A small masked image model, trained from scratch: activation gelu, 132.5 epochs.
Rows from expert 5 of block 7, named by matrix and row number. Rows with one number belong to one neuron. Each number is 200 + 30 x the weight over the matrix's rms, rounded and kept within 0 to 999. All counts start at 0.
# up: expert up (model.blocks.7.mlp.up, 16x96x192), inputs 128-191
# down: expert down (model.blocks.7.mlp.down, 16x192x96, transposed), outputs 128-191
up.11,226,196,175,191,216,206,114,194,212,231,199,157,238,147,214,244,170,209,208,160,186,147,211,197,153,158,179,192,164,221,145,208,172,220,198,188,221,159,253,211,171,199,189,219,249,148,221,222,256,187,212,176,203,230,245,200,192,143,159,111,221,206,207,194
up.12,230,187,181,191,159,223,135,181,176,234,178,220,217,199,206,168,151,242,184,177,186,181,136,197,188,191,191,269,224,181,212,231,208,213,171,183,182,244,255,215,221,222,179,272,187,195,204,190,206,240,195,184,213,233,188,237,160,193,223,163,214,221,287,228
up.13,184,236,226,174,195,195,223,196,184,240,235,211,223,202,205,184,191,207,178,190,179,225,274,129,241,217,255,204,232,183,162,196,194,184,205,223,179,217,204,270,208,180,183,203,220,202,182,170,209,248,234,191,216,210,184,167,199,225,262,183,173,190,232,215
up.14,185,208,183,234,206,184,201,220,200,252,203,214,143,208,228,173,220,208,185,168,204,182,187,161,213,220,210,171,199,168,184,170,203,187,216,167,207,227,144,196,260,197,209,182,185,198,168,178,174,237,199,157,241,171,155,236,196,202,246,216,165,167,196,145
up.15,164,265,176,176,254,158,184,235,164,165,223,237,270,184,188,204,223,251,222,159,216,167,231,221,207,191,200,234,202,138,198,274,193,232,208,199,160,210,235,236,216,189,201,204,190,156,195,235,218,230,226,202,230,196,219,186,246,242,242,215,215,213,190,240
up.16,193,161,200,178,190,243,189,197,183,206,208,220,95,192,169,176,227,203,183,186,165,220,185,169,209,212,154,197,203,216,170,241,196,219,217,213,142,206,223,184,226,235,196,175,207,197,208,193,230,155,158,174,227,223,213,193,218,203,179,144,172,158,225,185
up.17,214,144,207,207,229,208,200,136,192,237,213,162,166,212,177,227,160,186,222,185,162,123,196,200,165,239,233,241,149,114,229,204,206,201,270,154,265,257,213,137,265,209,226,212,203,225,155,158,185,263,215,270,200,208,205,229,193,268,257,167,200,261,336,222
up.18,175,233,165,199,164,221,150,211,220,175,237,139,226,169,212,234,209,244,228,154,230,202,193,196,252,160,200,162,217,146,204,247,218,262,172,206,231,174,150,211,176,242,210,237,177,253,203,160,199,189,135,172,139,182,199,187,209,123,181,141,165,198,182,158
up.19,185,175,227,222,205,181,216,189,203,192,141,165,167,248,200,161,221,216,177,231,174,237,275,199,206,222,147,175,227,238,245,150,221,234,165,184,193,169,168,215,158,202,177,178,182,213,166,143,172,220,227,230,180,214,211,279,196,237,199,180,238,183,192,235
up.20,202,153,210,225,222,185,168,222,232,228,163,176,120,236,216,209,221,166,163,228,232,192,204,207,185,150,188,172,215,172,200,211,204,190,193,239,211,224,254,251,223,223,238,249,197,136,175,240,238,186,174,209,232,212,213,171,161,211,229,216,202,244,209,206
up.21,214,172,257,237,175,195,157,123,227,222,144,181,229,192,224,243,192,204,187,210,188,194,170,225,179,210,176,183,210,249,208,212,199,230,189,209,157,177,179,214,244,159,197,233,249,204,207,256,197,201,190,209,184,206,155,194,164,124,234,226,185,187,193,241
up.22,179,178,227,194,225,228,157,190,187,208,181,177,230,208,218,170,187,205,237,225,205,138,200,179,218,169,198,211,191,205,214,211,199,186,237,186,191,195,247,175,187,204,227,174,219,186,185,219,206,168,202,202,168,197,226,211,225,199,184,185,164,216,223,205
up.23,220,175,201,168,178,208,202,252,214,243,211,198,213,200,229,218,206,193,256,216,208,263,160,211,278,184,175,187,192,233,208,189,188,213,174,204,196,211,159,210,168,217,183,225,223,151,188,232,188,216,222,169,225,247,221,273,233,198,212,207,212,195,239,225
up.24,176,220,198,198,179,159,212,217,224,213,188,228,200,159,195,224,208,190,203,171,191,239,223,159,212,227,200,192,164,203,211,160,216,202,167,206,140,214,196,234,195,226,205,169,271,181,162,185,206,153,243,233,235,196,168,202,191,229,224,185,162,185,243,168
up.25,205,225,186,198,190,187,141,217,222,187,214,178,184,183,232,167,184,220,188,203,178,212,181,211,198,221,205,225,208,191,159,247,197,152,207,179,199,283,173,245,194,195,212,181,210,238,182,190,163,281,198,216,242,221,215,197,212,196,234,145,238,194,223,217
up.26,216,187,179,216,176,249,233,191,197,221,252,282,159,273,241,108,255,167,178,231,190,147,232,173,178,175,254,164,188,215,205,217,249,195,243,250,259,189,198,204,209,203,178,133,158,163,166,203,239,164,219,115,228,251,200,210,206,228,224,213,179,185,211,140
up.27,193,184,188,208,148,247,203,224,199,213,136,246,182,176,171,178,189,142,194,220,158,163,171,244,207,170,216,259,191,161,210,243,197,188,180,186,193,200,213,208,180,187,173,221,192,237,179,228,189,174,204,249,177,148,207,221,190,179,175,247,193,267,188,241
up.28,188,200,222,165,215,186,205,163,228,193,246,191,165,161,231,201,238,209,228,208,197,159,183,186,192,229,214,253,209,168,199,202,154,177,213,219,173,173,245,199,237,247,183,189,271,208,213,180,207,191,229,205,211,201,171,161,220,190,213,214,186,222,236,214
up.29,194,225,226,198,167,229,204,243,170,235,206,194,196,141,207,185,188,230,190,240,200,212,186,194,217,195,105,198,175,338,161,229,172,254,191,200,170,229,217,204,178,210,205,209,195,183,201,254,225,198,167,183,229,228,179,232,229,138,210,232,217,171,255,228
up.30,158,179,168,198,204,200,194,184,224,226,191,191,163,192,212,215,158,239,191,228,198,117,205,184,233,220,214,187,206,238,196,209,213,216,195,190,190,181,131,163,240,221,189,216,233,191,160,118,211,100,150,168,172,267,141,173,230,209,215,92,198,199,198,209
up.31,216,174,192,251,265,247,157,228,187,201,217,244,169,210,209,188,202,189,193,194,232,207,205,237,170,223,191,189,215,234,234,236,215,192,198,205,188,201,209,195,197,187,219,168,195,157,228,226,199,210,208,203,190,220,207,161,223,175,254,274,268,232,225,191
up.32,199,203,247,213,185,193,192,166,216,237,205,223,229,258,151,208,256,173,238,152,202,177,197,183,236,222,228,211,214,207,215,184,225,182,214,172,209,227,222,193,235,229,174,220,211,139,259,211,176,173,212,186,201,216,202,215,241,223,266,174,175,221,169,156
up.33,157,205,220,172,250,155,216,154,194,191,210,164,151,200,185,170,203,192,207,192,181,230,183,213,217,224,226,220,191,267,189,202,197,189,199,188,234,221,217,164,201,208,201,177,232,196,241,165,205,222,207,194,220,223,134,202,228,186,235,159,235,169,178,186
up.34,202,221,215,199,216,219,232,214,220,154,222,205,155,241,182,240,194,181,153,207,211,160,186,196,178,199,246,201,169,264,202,205,227,137,231,263,228,219,211,200,255,208,155,174,227,210,182,182,238,145,150,204,205,238,181,192,215,208,247,146,168,191,181,205
up.35,188,196,209,218,205,208,174,186,158,178,168,201,132,179,226,203,162,234,128,207,181,204,215,181,211,170,203,163,181,207,213,177,213,158,183,174,192,207,223,196,178,239,176,221,218,209,193,239,183,152,158,150,242,175,246,223,184,182,205,227,242,163,143,235
down.11,221,160,223,165,195,248,225,216,135,192,205,185,209,240,215,216,223,249,209,216,199,256,187,228,193,213,217,191,195,211,234,246,223,190,166,223,220,186,219,221,166,237,219,216,140,265,217,168,181,220,196,188,145,227,247,226,186,202,243,215,200,212,205,222
down.12,194,188,202,235,171,214,155,160,197,209,174,129,230,183,197,144,191,161,180,217,208,174,155,186,233,191,193,138,193,239,233,221,139,199,234,215,193,118,232,205,253,174,176,183,238,157,201,195,219,221,174,195,235,173,224,189,190,225,191,145,254,192,213,201
down.13,166,199,211,295,190,190,110,166,240,222,189,213,147,204,231,180,242,206,191,210,252,232,209,191,182,207,229,214,197,171,202,240,207,217,129,228,210,245,223,201,196,207,160,177,147,221,196,209,173,232,224,252,231,175,187,211,228,191,212,163,200,214,199,159
down.14,197,239,204,206,191,208,196,131,219,212,204,217,196,137,216,214,237,169,200,213,205,183,199,222,214,195,222,237,178,208,196,196,146,234,166,237,208,228,189,228,139,167,157,227,185,161,192,206,218,235,244,253,230,184,173,222,226,244,237,145,190,221,216,152
down.15,217,245,166,193,154,155,228,199,199,203,220,202,176,164,209,176,215,238,164,225,190,256,182,168,212,219,219,235,195,193,205,166,250,197,200,171,184,182,185,178,162,244,169,214,194,205,191,205,184,223,176,190,172,214,220,220,215,172,221,146,201,199,204,213
down.16,195,182,196,205,251,164,184,171,198,179,181,178,207,193,227,230,236,179,200,201,222,228,153,222,204,208,172,192,199,201,211,185,191,224,159,195,214,217,168,174,222,215,195,254,134,180,215,202,221,230,240,181,183,189,239,182,209,234,217,111,237,220,180,202
down.17,189,93,233,187,186,200,78,173,174,130,191,130,273,280,169,245,138,191,182,255,182,241,183,248,200,238,230,187,207,188,211,192,167,181,315,176,204,223,183,177,222,250,225,194,166,193,210,178,185,242,202,284,191,209,148,131,179,240,167,190,196,174,210,190
down.18,267,154,217,201,174,228,204,218,173,232,233,197,237,191,178,191,203,208,192,126,212,206,214,201,179,263,214,185,221,230,219,181,189,191,208,171,228,153,206,195,236,170,208,189,222,211,198,202,140,175,226,234,178,221,211,232,220,233,182,203,233,270,207,178
down.19,181,230,205,178,177,208,182,145,199,180,172,190,201,175,213,159,187,218,213,252,226,241,244,216,236,196,196,179,223,229,167,211,169,174,134,222,225,198,216,221,168,229,182,135,162,181,171,248,172,182,213,221,188,200,216,170,232,216,235,232,185,207,181,189
down.20,221,233,237,185,203,201,231,226,152,223,222,221,154,214,168,199,188,213,214,223,155,196,189,176,202,188,213,175,182,206,212,198,187,197,212,227,165,204,175,190,224,197,204,207,258,199,203,205,189,220,249,212,181,223,185,207,235,199,217,212,217,189,212,208
down.21,193,134,244,170,241,181,270,242,211,223,192,198,257,193,207,196,187,210,273,173,207,164,216,210,201,223,211,203,237,220,247,187,217,186,131,206,169,188,237,176,239,257,147,192,230,179,178,204,194,180,153,201,210,191,221,152,240,212,164,230,214,231,202,202
down.22,166,184,151,221,202,236,192,263,161,205,190,225,183,238,213,191,183,266,235,211,154,195,179,191,201,195,232,185,221,186,176,229,175,219,169,180,175,208,189,211,179,191,225,167,187,189,221,211,191,198,231,203,153,229,194,197,167,182,165,187,171,212,210,202
down.23,260,168,161,229,179,232,232,165,193,231,181,210,219,230,229,207,211,195,162,240,216,201,194,218,200,207,205,216,149,205,163,220,231,182,217,190,149,228,214,192,179,181,201,170,222,178,201,207,177,233,205,176,215,187,175,124,166,203,195,238,209,215,174,180
down.24,241,198,214,176,254,181,217,203,200,183,216,190,196,182,229,215,194,184,180,205,195,257,227,280,155,171,175,184,198,167,175,197,204,209,206,232,246,213,214,156,181,194,166,189,203,219,245,235,241,243,205,213,228,240,197,227,213,192,223,212,261,211,186,229
down.25,245,182,177,161,215,236,211,184,239,132,140,166,171,197,207,188,218,204,197,172,174,204,178,213,197,164,193,209,180,186,218,162,240,232,222,168,164,239,197,209,213,173,228,177,226,150,180,224,221,238,216,191,217,208,216,157,158,256,158,170,214,205,251,145
down.26,242,147,248,164,254,223,240,185,157,214,173,275,224,195,195,186,226,223,241,165,204,180,163,164,201,130,203,211,243,219,185,200,190,233,248,234,192,235,239,168,202,202,165,188,178,200,203,211,170,198,276,244,209,173,211,162,177,222,234,212,161,215,234,207
down.27,202,222,202,199,202,244,252,248,195,217,148,133,167,217,244,235,173,241,200,254,217,166,260,189,214,190,190,199,227,210,230,200,198,188,215,189,175,184,172,180,182,175,247,233,168,250,174,198,193,182,185,209,153,220,222,255,215,162,185,196,224,211,250,231
down.28,172,148,212,229,206,229,178,252,158,165,186,215,203,177,186,199,195,181,174,126,146,242,179,241,220,170,213,223,192,180,193,227,204,222,183,201,172,217,200,191,247,204,231,193,153,195,198,201,219,221,187,145,151,190,235,225,202,226,213,174,186,168,206,196
down.29,220,216,270,218,231,178,154,169,171,156,173,194,284,224,194,228,185,196,175,212,215,235,166,240,206,213,165,232,186,160,200,225,206,151,191,244,266,185,247,209,207,172,152,191,214,202,190,165,227,223,203,267,175,217,176,173,259,263,208,207,216,176,191,144
down.30,180,205,243,229,210,191,243,202,223,226,190,237,232,195,214,204,196,241,219,234,189,173,181,168,173,165,205,181,221,250,152,190,198,192,240,212,177,202,183,197,132,233,209,184,194,231,223,214,198,168,317,192,154,213,244,228,128,157,215,129,191,202,218,206
down.31,197,186,186,178,147,220,237,230,165,211,183,211,143,193,156,214,203,182,218,188,184,202,163,241,178,155,211,209,218,172,216,156,203,209,221,143,156,220,218,204,186,235,199,208,225,220,203,192,238,171,169,174,217,191,226,239,227,169,212,228,170,202,159,205
down.32,156,244,152,220,206,208,141,178,195,169,184,138,201,254,230,161,153,178,162,248,197,225,173,242,190,211,217,250,193,193,218,200,261,172,242,185,202,237,225,179,223,232,156,220,211,213,169,173,215,203,209,149,225,199,172,190,176,212,187,200,200,155,228,248
down.33,238,125,210,210,232,221,151,170,193,208,199,244,192,199,219,201,265,222,178,182,188,227,206,168,159,212,207,225,224,174,198,162,205,145,246,192,187,157,140,212,180,214,149,153,200,194,195,263,191,174,213,169,157,168,197,233,187,171,177,189,212,176,189,206
down.34,192,146,198,179,224,193,210,163,212,160,193,171,186,188,177,208,176,217,194,192,205,135,180,197,176,171,261,178,193,182,229,174,157,194,198,220,214,131,198,230,236,187,216,169,223,201,205,224,203,165,265,188,198,227,168,153,218,173,201,170,203,233,215,168
down.35,191,220,210,194,172,225,155,171,190,150,187,156,181,182,210,214,194,203,226,207,197,181,210,168,238,209,252,212,259,222,178,141,184,284,238,192,266,207,212,229,178,203,134,231,200,205,124,209,251,135,230,212,166,179,117,224,184,159,192,245,198,196,243,172