python train.py --model="masked image model" --horizontal_flip=true --method="simmim" --mask_ratio=0.75 --norm="rmsnorm" --moe="top_k" --residual_init="zero_last" --muon_scale="match_rms_adamw" --momentum=0.9 --ema_decay=0.995 --batch_size=384 --epochs=132.5
Rows from block 4, named by matrix and row number. Rows with one number belong to one neuron. Each number is 128 + 32 x the weight over the matrix's rms, rounded and kept within 0 to 255. All counts start at 0.
# fc1: MLP up (model.blocks.4.mlp.fc1.weight, 1152x192), inputs 0-191
# fc2: MLP down (model.blocks.4.mlp.fc2.weight, 192x1152, transposed), outputs 0-191
fc1.749 [145 146 120  98  83  85 147 130 135 118 115  74 140 134 107  80 165 134 118 135 133 153  90 144  97 168  63 141  93 239 120 129 108 123 124 174 167  78 167 191 129 186 117  80 139 164 150 158 187 127 156 135 206  75 142 157 148 109 124  52  87  82  77  86 133 108 159 130 117 107  86 171 101 145  95 207 138  59 140 180 111 157  88  66 100 108 148 112 203  94 127 154  82 129 104 229 131 188 137 122 128 157 170  88 142  78 186 131 112 109 139 227 120 143 158 173 120 146 135  89  90 118 121  71 104 112  90  91 141 186  98 110 144  42 137 141  46 140 116 143 113  78 144 113 136  99 147 124 124 133  74 115 107 140 197 127 119  87 129 125  98  98 130 132  89  96 138 129 113 126 142 142 116 109 141 135 131 168 133 130 181  55 118 109 101  41 103 134  35 119 124 193]
fc1.750 [ 72  72  87 101 131  70  77 116 103 114  45 143  99 144 158  89 148  77  99  89 217 154 146 134 167 131 153 161 151 107  92 127  85 201  72  98 141 149 141 189  73 179 159 130 104 144 134 119 114 141 118 122 110  90 133  73  83 165  78 135 153  96  99  73 203 167 132  96  83 111 127 129  65 102 139 179 120 135 137 192 142 131 163 155 152 108 132 119 151 163  79 114 109 156 127 132 199 161 136  92 170 162 157 110  96 175 121 113  87 129  80 128 133 112 171 112 179 112 144 132 190  90 112  79 147  90  80 138  92 123 146 200 146 142 118 123 112 107 130 171 123 156  86 189 141 130 139 123 103 146  91 151 148 142 112  84  88  69 102 135 187 126 176 105 166 136 116 117 107 135 155 178 136  76 149 137 121 154 177 139 137 102 226  89 150 148 147 180 104  30  92 138]
fc1.751 [102 121  85 108 161 171 144 108  69  88 142 129 165  88 174 157 136  78 141 122 117  97  22 134 172  85  87 111 131 154 109 133 116 141 143 139  94 194 146 139 124 125 133 130 115 192  84 149 120 172 136 117 204 180 154 151  70 230 157  75 143 107 129  88 145  97 130 116  62 119 119 110 159 141 129 117  95  77 159 147 127 132 122  72 134 104 193 124 132 102 121 114 157 154 113 164 109 119 130 145  99 102 122 120 124 144 141  90 139 131 109 173 127 140 164 131 132 131 104  90  90 110 125 123 113  64 130 112  77 163 137 152 140 202 141  98 118 119 106 129  40  90 128 124 123 177  98 140 122 136  98 148 116 119 109 170 125 106  97  74 139 131 165 113  81 140  82  79  64  96 134 178 116 142 100  71  76 119 145 153 152 111 126 134 105 192 161 134  94 116  77 146]
fc1.752 [106  67 124  75 127 140  98  66 130  94 128  92 129 123 202 155 138  60 116  60 177  67  80 117 168 120 167   9 189 187 146 117 140  64 130 107 101 127 160  97  94 173 122 167 138 152  83 106 175 175  86 108 119 202 114 128 225 134 102 172 216  57 120 138  89 111  90 122 121  95 216  92 142 117  17  75  58 159 132 115 132 103 196 229 110 130  72 225  76 100  88 140 130 164  83  10 145 104  63 114  68 122 145 115 192  73 141 168 118 111  64  97  45 202 117 137  40 106 170  30 142  95 102  75  53 196  69  80 150 134 120 140 120  86 138 160 140  16  48 196  41 180  97 166 120  37 108 140 103 204 162 131 105 211 123 166 212  95 159 109 187  77 207 121 212 169 143  93 198 126 153 100  47 112 101 125  92 116 126 131 145  99 118 191 145 128  82 255 151 104 111  60]
fc1.753 [110 144 182  50 119 161 114 131 116 136 180 147  57 124 130 106 109 179  72 160 150 156  54 159 143  74 101 201 145 134   2  80 154 151 197 164 165 136  58 106 149 182  65 189 154 180 189 134 145 119  93  45 150 122 149 138  39 115 152 138  98 147  47 100  46 132 183  65 204 139  78 104  98  96 126 243 125 123 136 156  58 196 155 162 132 103 116  46 170 142  81  54  63  58 129 213 142 123 114 140 133 174 171 120 110 189 116  78 255  94 109  12 101 153 140 143 113  88 202 101 112 126 118  42 189 107 208 112  72  89 110 197  21  78 127 163 130 196  82 132 255 159 195 134 108 143  33  78 156  52 118 109 158 174 170 214 138 147 130 166 109 153  78  72 116 145  83 130 160 160 160 108 155 137  79 140  48 147 146 113 159  77 100 176  72  95 160  45 133 147  94 225]
fc1.754 [144 139  46 181 101 185 134  57 112 145 126 153 162 140  73 165 138 181  45 142  87 116 109 158  97 197 133 148 185 133 109 199 165 141 103 145 154 153 179 111 134 193  79  68 107 140 176 128 106 117 140 104 171 123 168 133 114 134 141  72  77  83 171 148 116 153 220 194  92 115 154 158 113 153 110 129 159 152  98 100 119 140 144 131 111 137 175 152 222  91 127  70 167 119 160 139 126 159 124 161 111 141 115 119  55 147 155  90  42  59  67 162 130 173  78  91 133 146 161 131 123 172 127 153 152 148 196  55 143 191 182  96 150 128 186 154 160  87 185 202 127 108 108  78 175  79 127 128 113  98 150  82 171 196 177 179 119 179 104 122  92  74 106 156 134 172  74  87 148  81 139  63 148 221 109  93 166 117 190 177 131 159 174 192 152 160 103 153 138 187 142 108]
fc1.755 [139 118  89 102 175  92  82 133 139 119 142 159 103 144 109 120 128 147 130 109 127 117 142 130 146 115 123 148 122  96 123 158 117 107 132  89 130 136 191 157 100  51 110 126 146 140 134  84 155 145 128 136 151 143 138 115 110 158 111 103 154 185 167 162 135 166 135 182 145 161 119  94 130  79 111 108 104  85  98 114 123 126 204 191 122 129  98  97  95 114 119  89 141 142 120 127  97 126 101 137 115 134 127 148 133 158 168 149 135 135 155  91 117 186 119 127 160 133 159  92 147 122 179 167 173  90 144 127 151 137 116 110 102 149 102  91 156 113  82  77 107  88  90 144 171 103 139 129 147 107 120  85 151 146 135 117 170 117 126 139  95 126 102 120  88 118 101 116 140 161 113 156 112 182 138 153 130 133 107 108 175 134 142 140 158 134 106  82 119 172 121 134]
fc1.756 [136 113 127 127 128 136 178 154  93 146 139 120 166 156 136 113 155 102 140 108 157 112 117  80 158 140  88 133 174 111 128 152 162 135 119 177 111 131 117  54 142 143 151  97 140 104 129 130 134 142 110 113 153 128 158 103 163 161 114 106 106  89 155 159 105 128 126 176 152 152 100 156 137 144  91 152 136  93 102 140 116 160 163  71 147 110 131 115  91 111 118 121 145 175 173  95 116 134  95 117 111 178  74 106 109 125 122 162 130 102 119 163  90 172 193 136 141 110 130 129 108 148 102 119 106 139 115 119 137 118 182 126 124 128 142 124 111 127 120 131 106 117  88 153 137 100 119 109 168 126 151 103 136 137 151 132 129 109 114 131 138 111 130 108 132  83 152 133 121 150 138 100 173 115 121 143 120 116  82 127  96 134 106 152 119 154 100 114 123 124 175 115]
fc2.749 [150 116  92 117 138 139 128 121 197  86  72 138 148 150 146 118  36 226  79 136 125 147 127  83 150 150 102 157 137 178 141 116 112 205  99 144 116  90 112  99 151 143  67 113  85 117 158 187 133 119 137 170 135  79 126 164 161  84 160 147 158 102 163 167 176 153 221  92  77 100  63 180 106 118  93 165 117 178  89 124 141 146 164 125 123 161 150 159 146 122 173 148 147 104 124  95 140 112 115 104 126 184 119 132 111  35 183 110 106 168 148  77 100 113 117 174 108 108 140 162 100 120 131 148 178 103 157 112  93 124 107 130 116 107 153 127 150  58 172 113  82 140 118 124 111  96 170 114  87 129 212 125 147  99 131  26 172 190 116 111 160 149 125 133 154  66 131 198 108 192 130 151 148 171  92 178 186 144  97 112 133 118 173 187 150  55 136 111 116 210  75 128]
fc2.750 [ 97 111 167 100 171 129 129  98 172 133 149 131 161 121  99 132  86  94 109 136 119 120 133 128 149 101 113 118 171 148 136 128 119 103 155 176 110 122  74 141 144  15 172 139 112 112 156 114  98 106 125 124 161 202 119 108 162 125 190 154 183 137 122 158  62 122 126 213 138 111 103 153 184 170 142  63  99 148 107 113 111 138 102  88 121 127 115 115 169 149 171 107 115  94 140 103 113 161  24  81 151 118  76 110 126  80 138 115 155 141 137 139 108 124  82 100 115 180 151 114 122 173 123 111 143 196 184 149 140 129 112  79 125 101 124 169 123 107 147 118 121  90 125  95 113 129  80 166 144 147 131  86 152 176 120 164  88 124  90 172 134 134 126  96 103 149 159 143 127 134 124 102  49 193 113 168 184 130 158  90 113 157  22 149 167 183 147 166 144 202  90 130]
fc2.751 [113 140 170 173 129 120 125 182 119 119  93  73  82 198 122 144 141 185 134  97 176 124 180 122  92 116 131 101 196 104 121  98 122 102  82 129 174 121 116 111 113 134 103 105 171 102 155  84 167  49 145 147  95  58 180 113 157  25 119 131 121 146 169 154 117 133 128 143 140  88 127 127  39 141 193 125 152 129  86 124 125 115 109 151 127 136 144  93  98 148 146 141  95 150 170  61 121 152 136 121 120 129 120 156  97 111 107 170 140 141 140 125  94 141 111 155 146 160 126  82 191 136 140 145 124 172 141 108 167 100  64 121 153  98 122 180 163  95 102 119 130 169 122 107 136 104 150 111 122 141 162  87 134 145 222  97 181 182 162 102 120 111 136 184 178 137 118 147 115 130 132  71  98 135 124 187 139 185 108 129  99 113 126 136 163  88 147 127 125  86 208 104]
fc2.752 [ 83 158 159 163 130 151 219 132  90 171 128 160 130  79  95  98  77 238 113 162  65 164 162 148 120 158 120 178 113  48 109 142 155 171 131 131  77 136  88 124 159 164 146  88  86 120 112 118  52 116 131 178 113 206 162 169  95 195  92 156  33 137  94 142 120  92 255  75 154 140 114 129 150  74 131 155 126 104  96  14 138 197 114  19 155 151 137  94 156 146 151  56 167  94 121 255 173 118 128  93 117 168 119 231 155  76 172 113 127 117  95 146 147  65  89 201 158 200 255 129 186  66 120 161 145 159 201 128 132 192 210  89  86 100 142  87 127 155 177  69 167  88 186 170 111 105 120 249 119  99 135  86 196  79 142 113 133  86 122  65 104 172  76 134 107  92  57 139  66  85 120 206 199 145 175 136 110 138 171 112 100 116 239 104  22 150 135   0  72  96  85 205]
fc2.753 [ 96 157 116  76  92 133 232 126  89 208 118 160 147 165  42  76  92  89 234 115  25 134 176  94 140  76  62 173  87 108   0  93 188 167  94 111 255 117 181 136 100 224  69 102 204 147 190 150  90 104 108 118 118 133  90 129 108 166  73  82 119 123 170 154 176 142 141 127  38 165 145 184 166 109  81 160 155 174  61  95 152  91  97 146 113 117 203  79  99  92 131 154 140  83 107 156 148  87 180  94 129 183  68 102 147  93 165 108 152 177  29 143 164 159  51 143 151  96 114 140  66  91  42 174 118 223 125 182 125 159 154 188 227 193  83  97 162 119 111 152 140  45 129  60 123 100 144 159 206 129 155  94 105 107 102 200 100 122 135  99 176  51 101 217 130 126 103 189  81  70 138 158 138 105 117 150 187 149  96 208  67 117 179 119 198 108 130 166 197 199 198 170]
fc2.754 [ 95 122 139 136 146  62 130 122 156 131 153 148 137  34 168 169 166 211 100 123 128 125 166  93 122 129 110  88  53 109 109 174 152 147  15 151  26 157 196 143 150 168 125 128 168 132 130 138  96 117 190 154  94 159 124 165 128 183 168 190 161 197  91 157  76 144 112  69 120 100 217 146 153 126 110 170 204 134 145 146 192 172 190  77 152 153 133 112 120 179 113 168  65 209 167 163 150  79 122 197 131 105 169  89  51 213 102 150  94 179 114 139 114  82 201 212 161 167  97  68  97  87 117  86 110 144 236 173 190 201 167  79 136 183 193 123  91  52 105 134 154 161  80 139 147  95 129 112 141  91 151 104 140  87 100 107 128  86 172  56 160 172 158 135 250 176 176 138 151 122 133  47 181 142 127 105 169  61 137  96 160 143  94 185 148 186  98 182 105 138 105  50]
fc2.755 [130 133 145 130 118 152 157 125 113 141 117 124 121  94 157  82 142 125 172 116 137 124 143  99  97 151 117 113 126 147 116 120 139 158 112 161 154 109 111 105 113 149 153 150 126 133 111 137 140 119 135 123 117 131 117 132 138  97 144 147 112 139  76 107 150 106  86  89 112 113 158 140 126 161 121 156 156 149 150 164 111 128  82  85 139 134 164 168 134 165 153 106 115 124  87 110 158 138 177 124 114 135 124 141 108 114  86 123 107 113 140 186  95  86 143 106 105  82  91 155 138 150 102 100  97 132 140 119 112 120 125 119 110 113 159 160 117 165 152 163 164 172 127 135  99 153  96 134  83 149 178 151  89 104 129 122 121 132 115 106 122 145 167 166 126 101 117 158  91 120 109 146  61 117  92 121 104 116 125 161  55 134 148 127  79 142 101 163 138 131 168 157]
fc2.756 [110 148 165 158 115  97 124 125 177 125 135  83  96 119 125 134  83 124 129 166 113 116 127  99 121 120 160 120  87 129 112 121 106 138 125  92 133  95  73 148 107 130 116 184 137 136 160 140 138  85 164 173  93 171 104 158 108 112 150 157 108 159 111  83 153 120 119  89 154  95 176  86 140 118 132 123 141 151 150 133 140 121 104 195 126 122 125 130 149 118 111 149 113  80 104 144 115 146 114 150 129 124 146 134 138 156 142 119 137 149 145 116 112  93  66 138  80 168 114 171 128 113 125 108 158 121 147 137 114 132 109 110 135 114 136 139 128 104 137 111 129 138 115  88 142 142 129 109 131 174 138 151 153 123  36 115 143 129 151  93 123 141 143 122 137 179  93 125 147 141 113 136 145 164  98 101 123 127 135  98 155 106 119  97 124  62 125 161 111 131 102 145]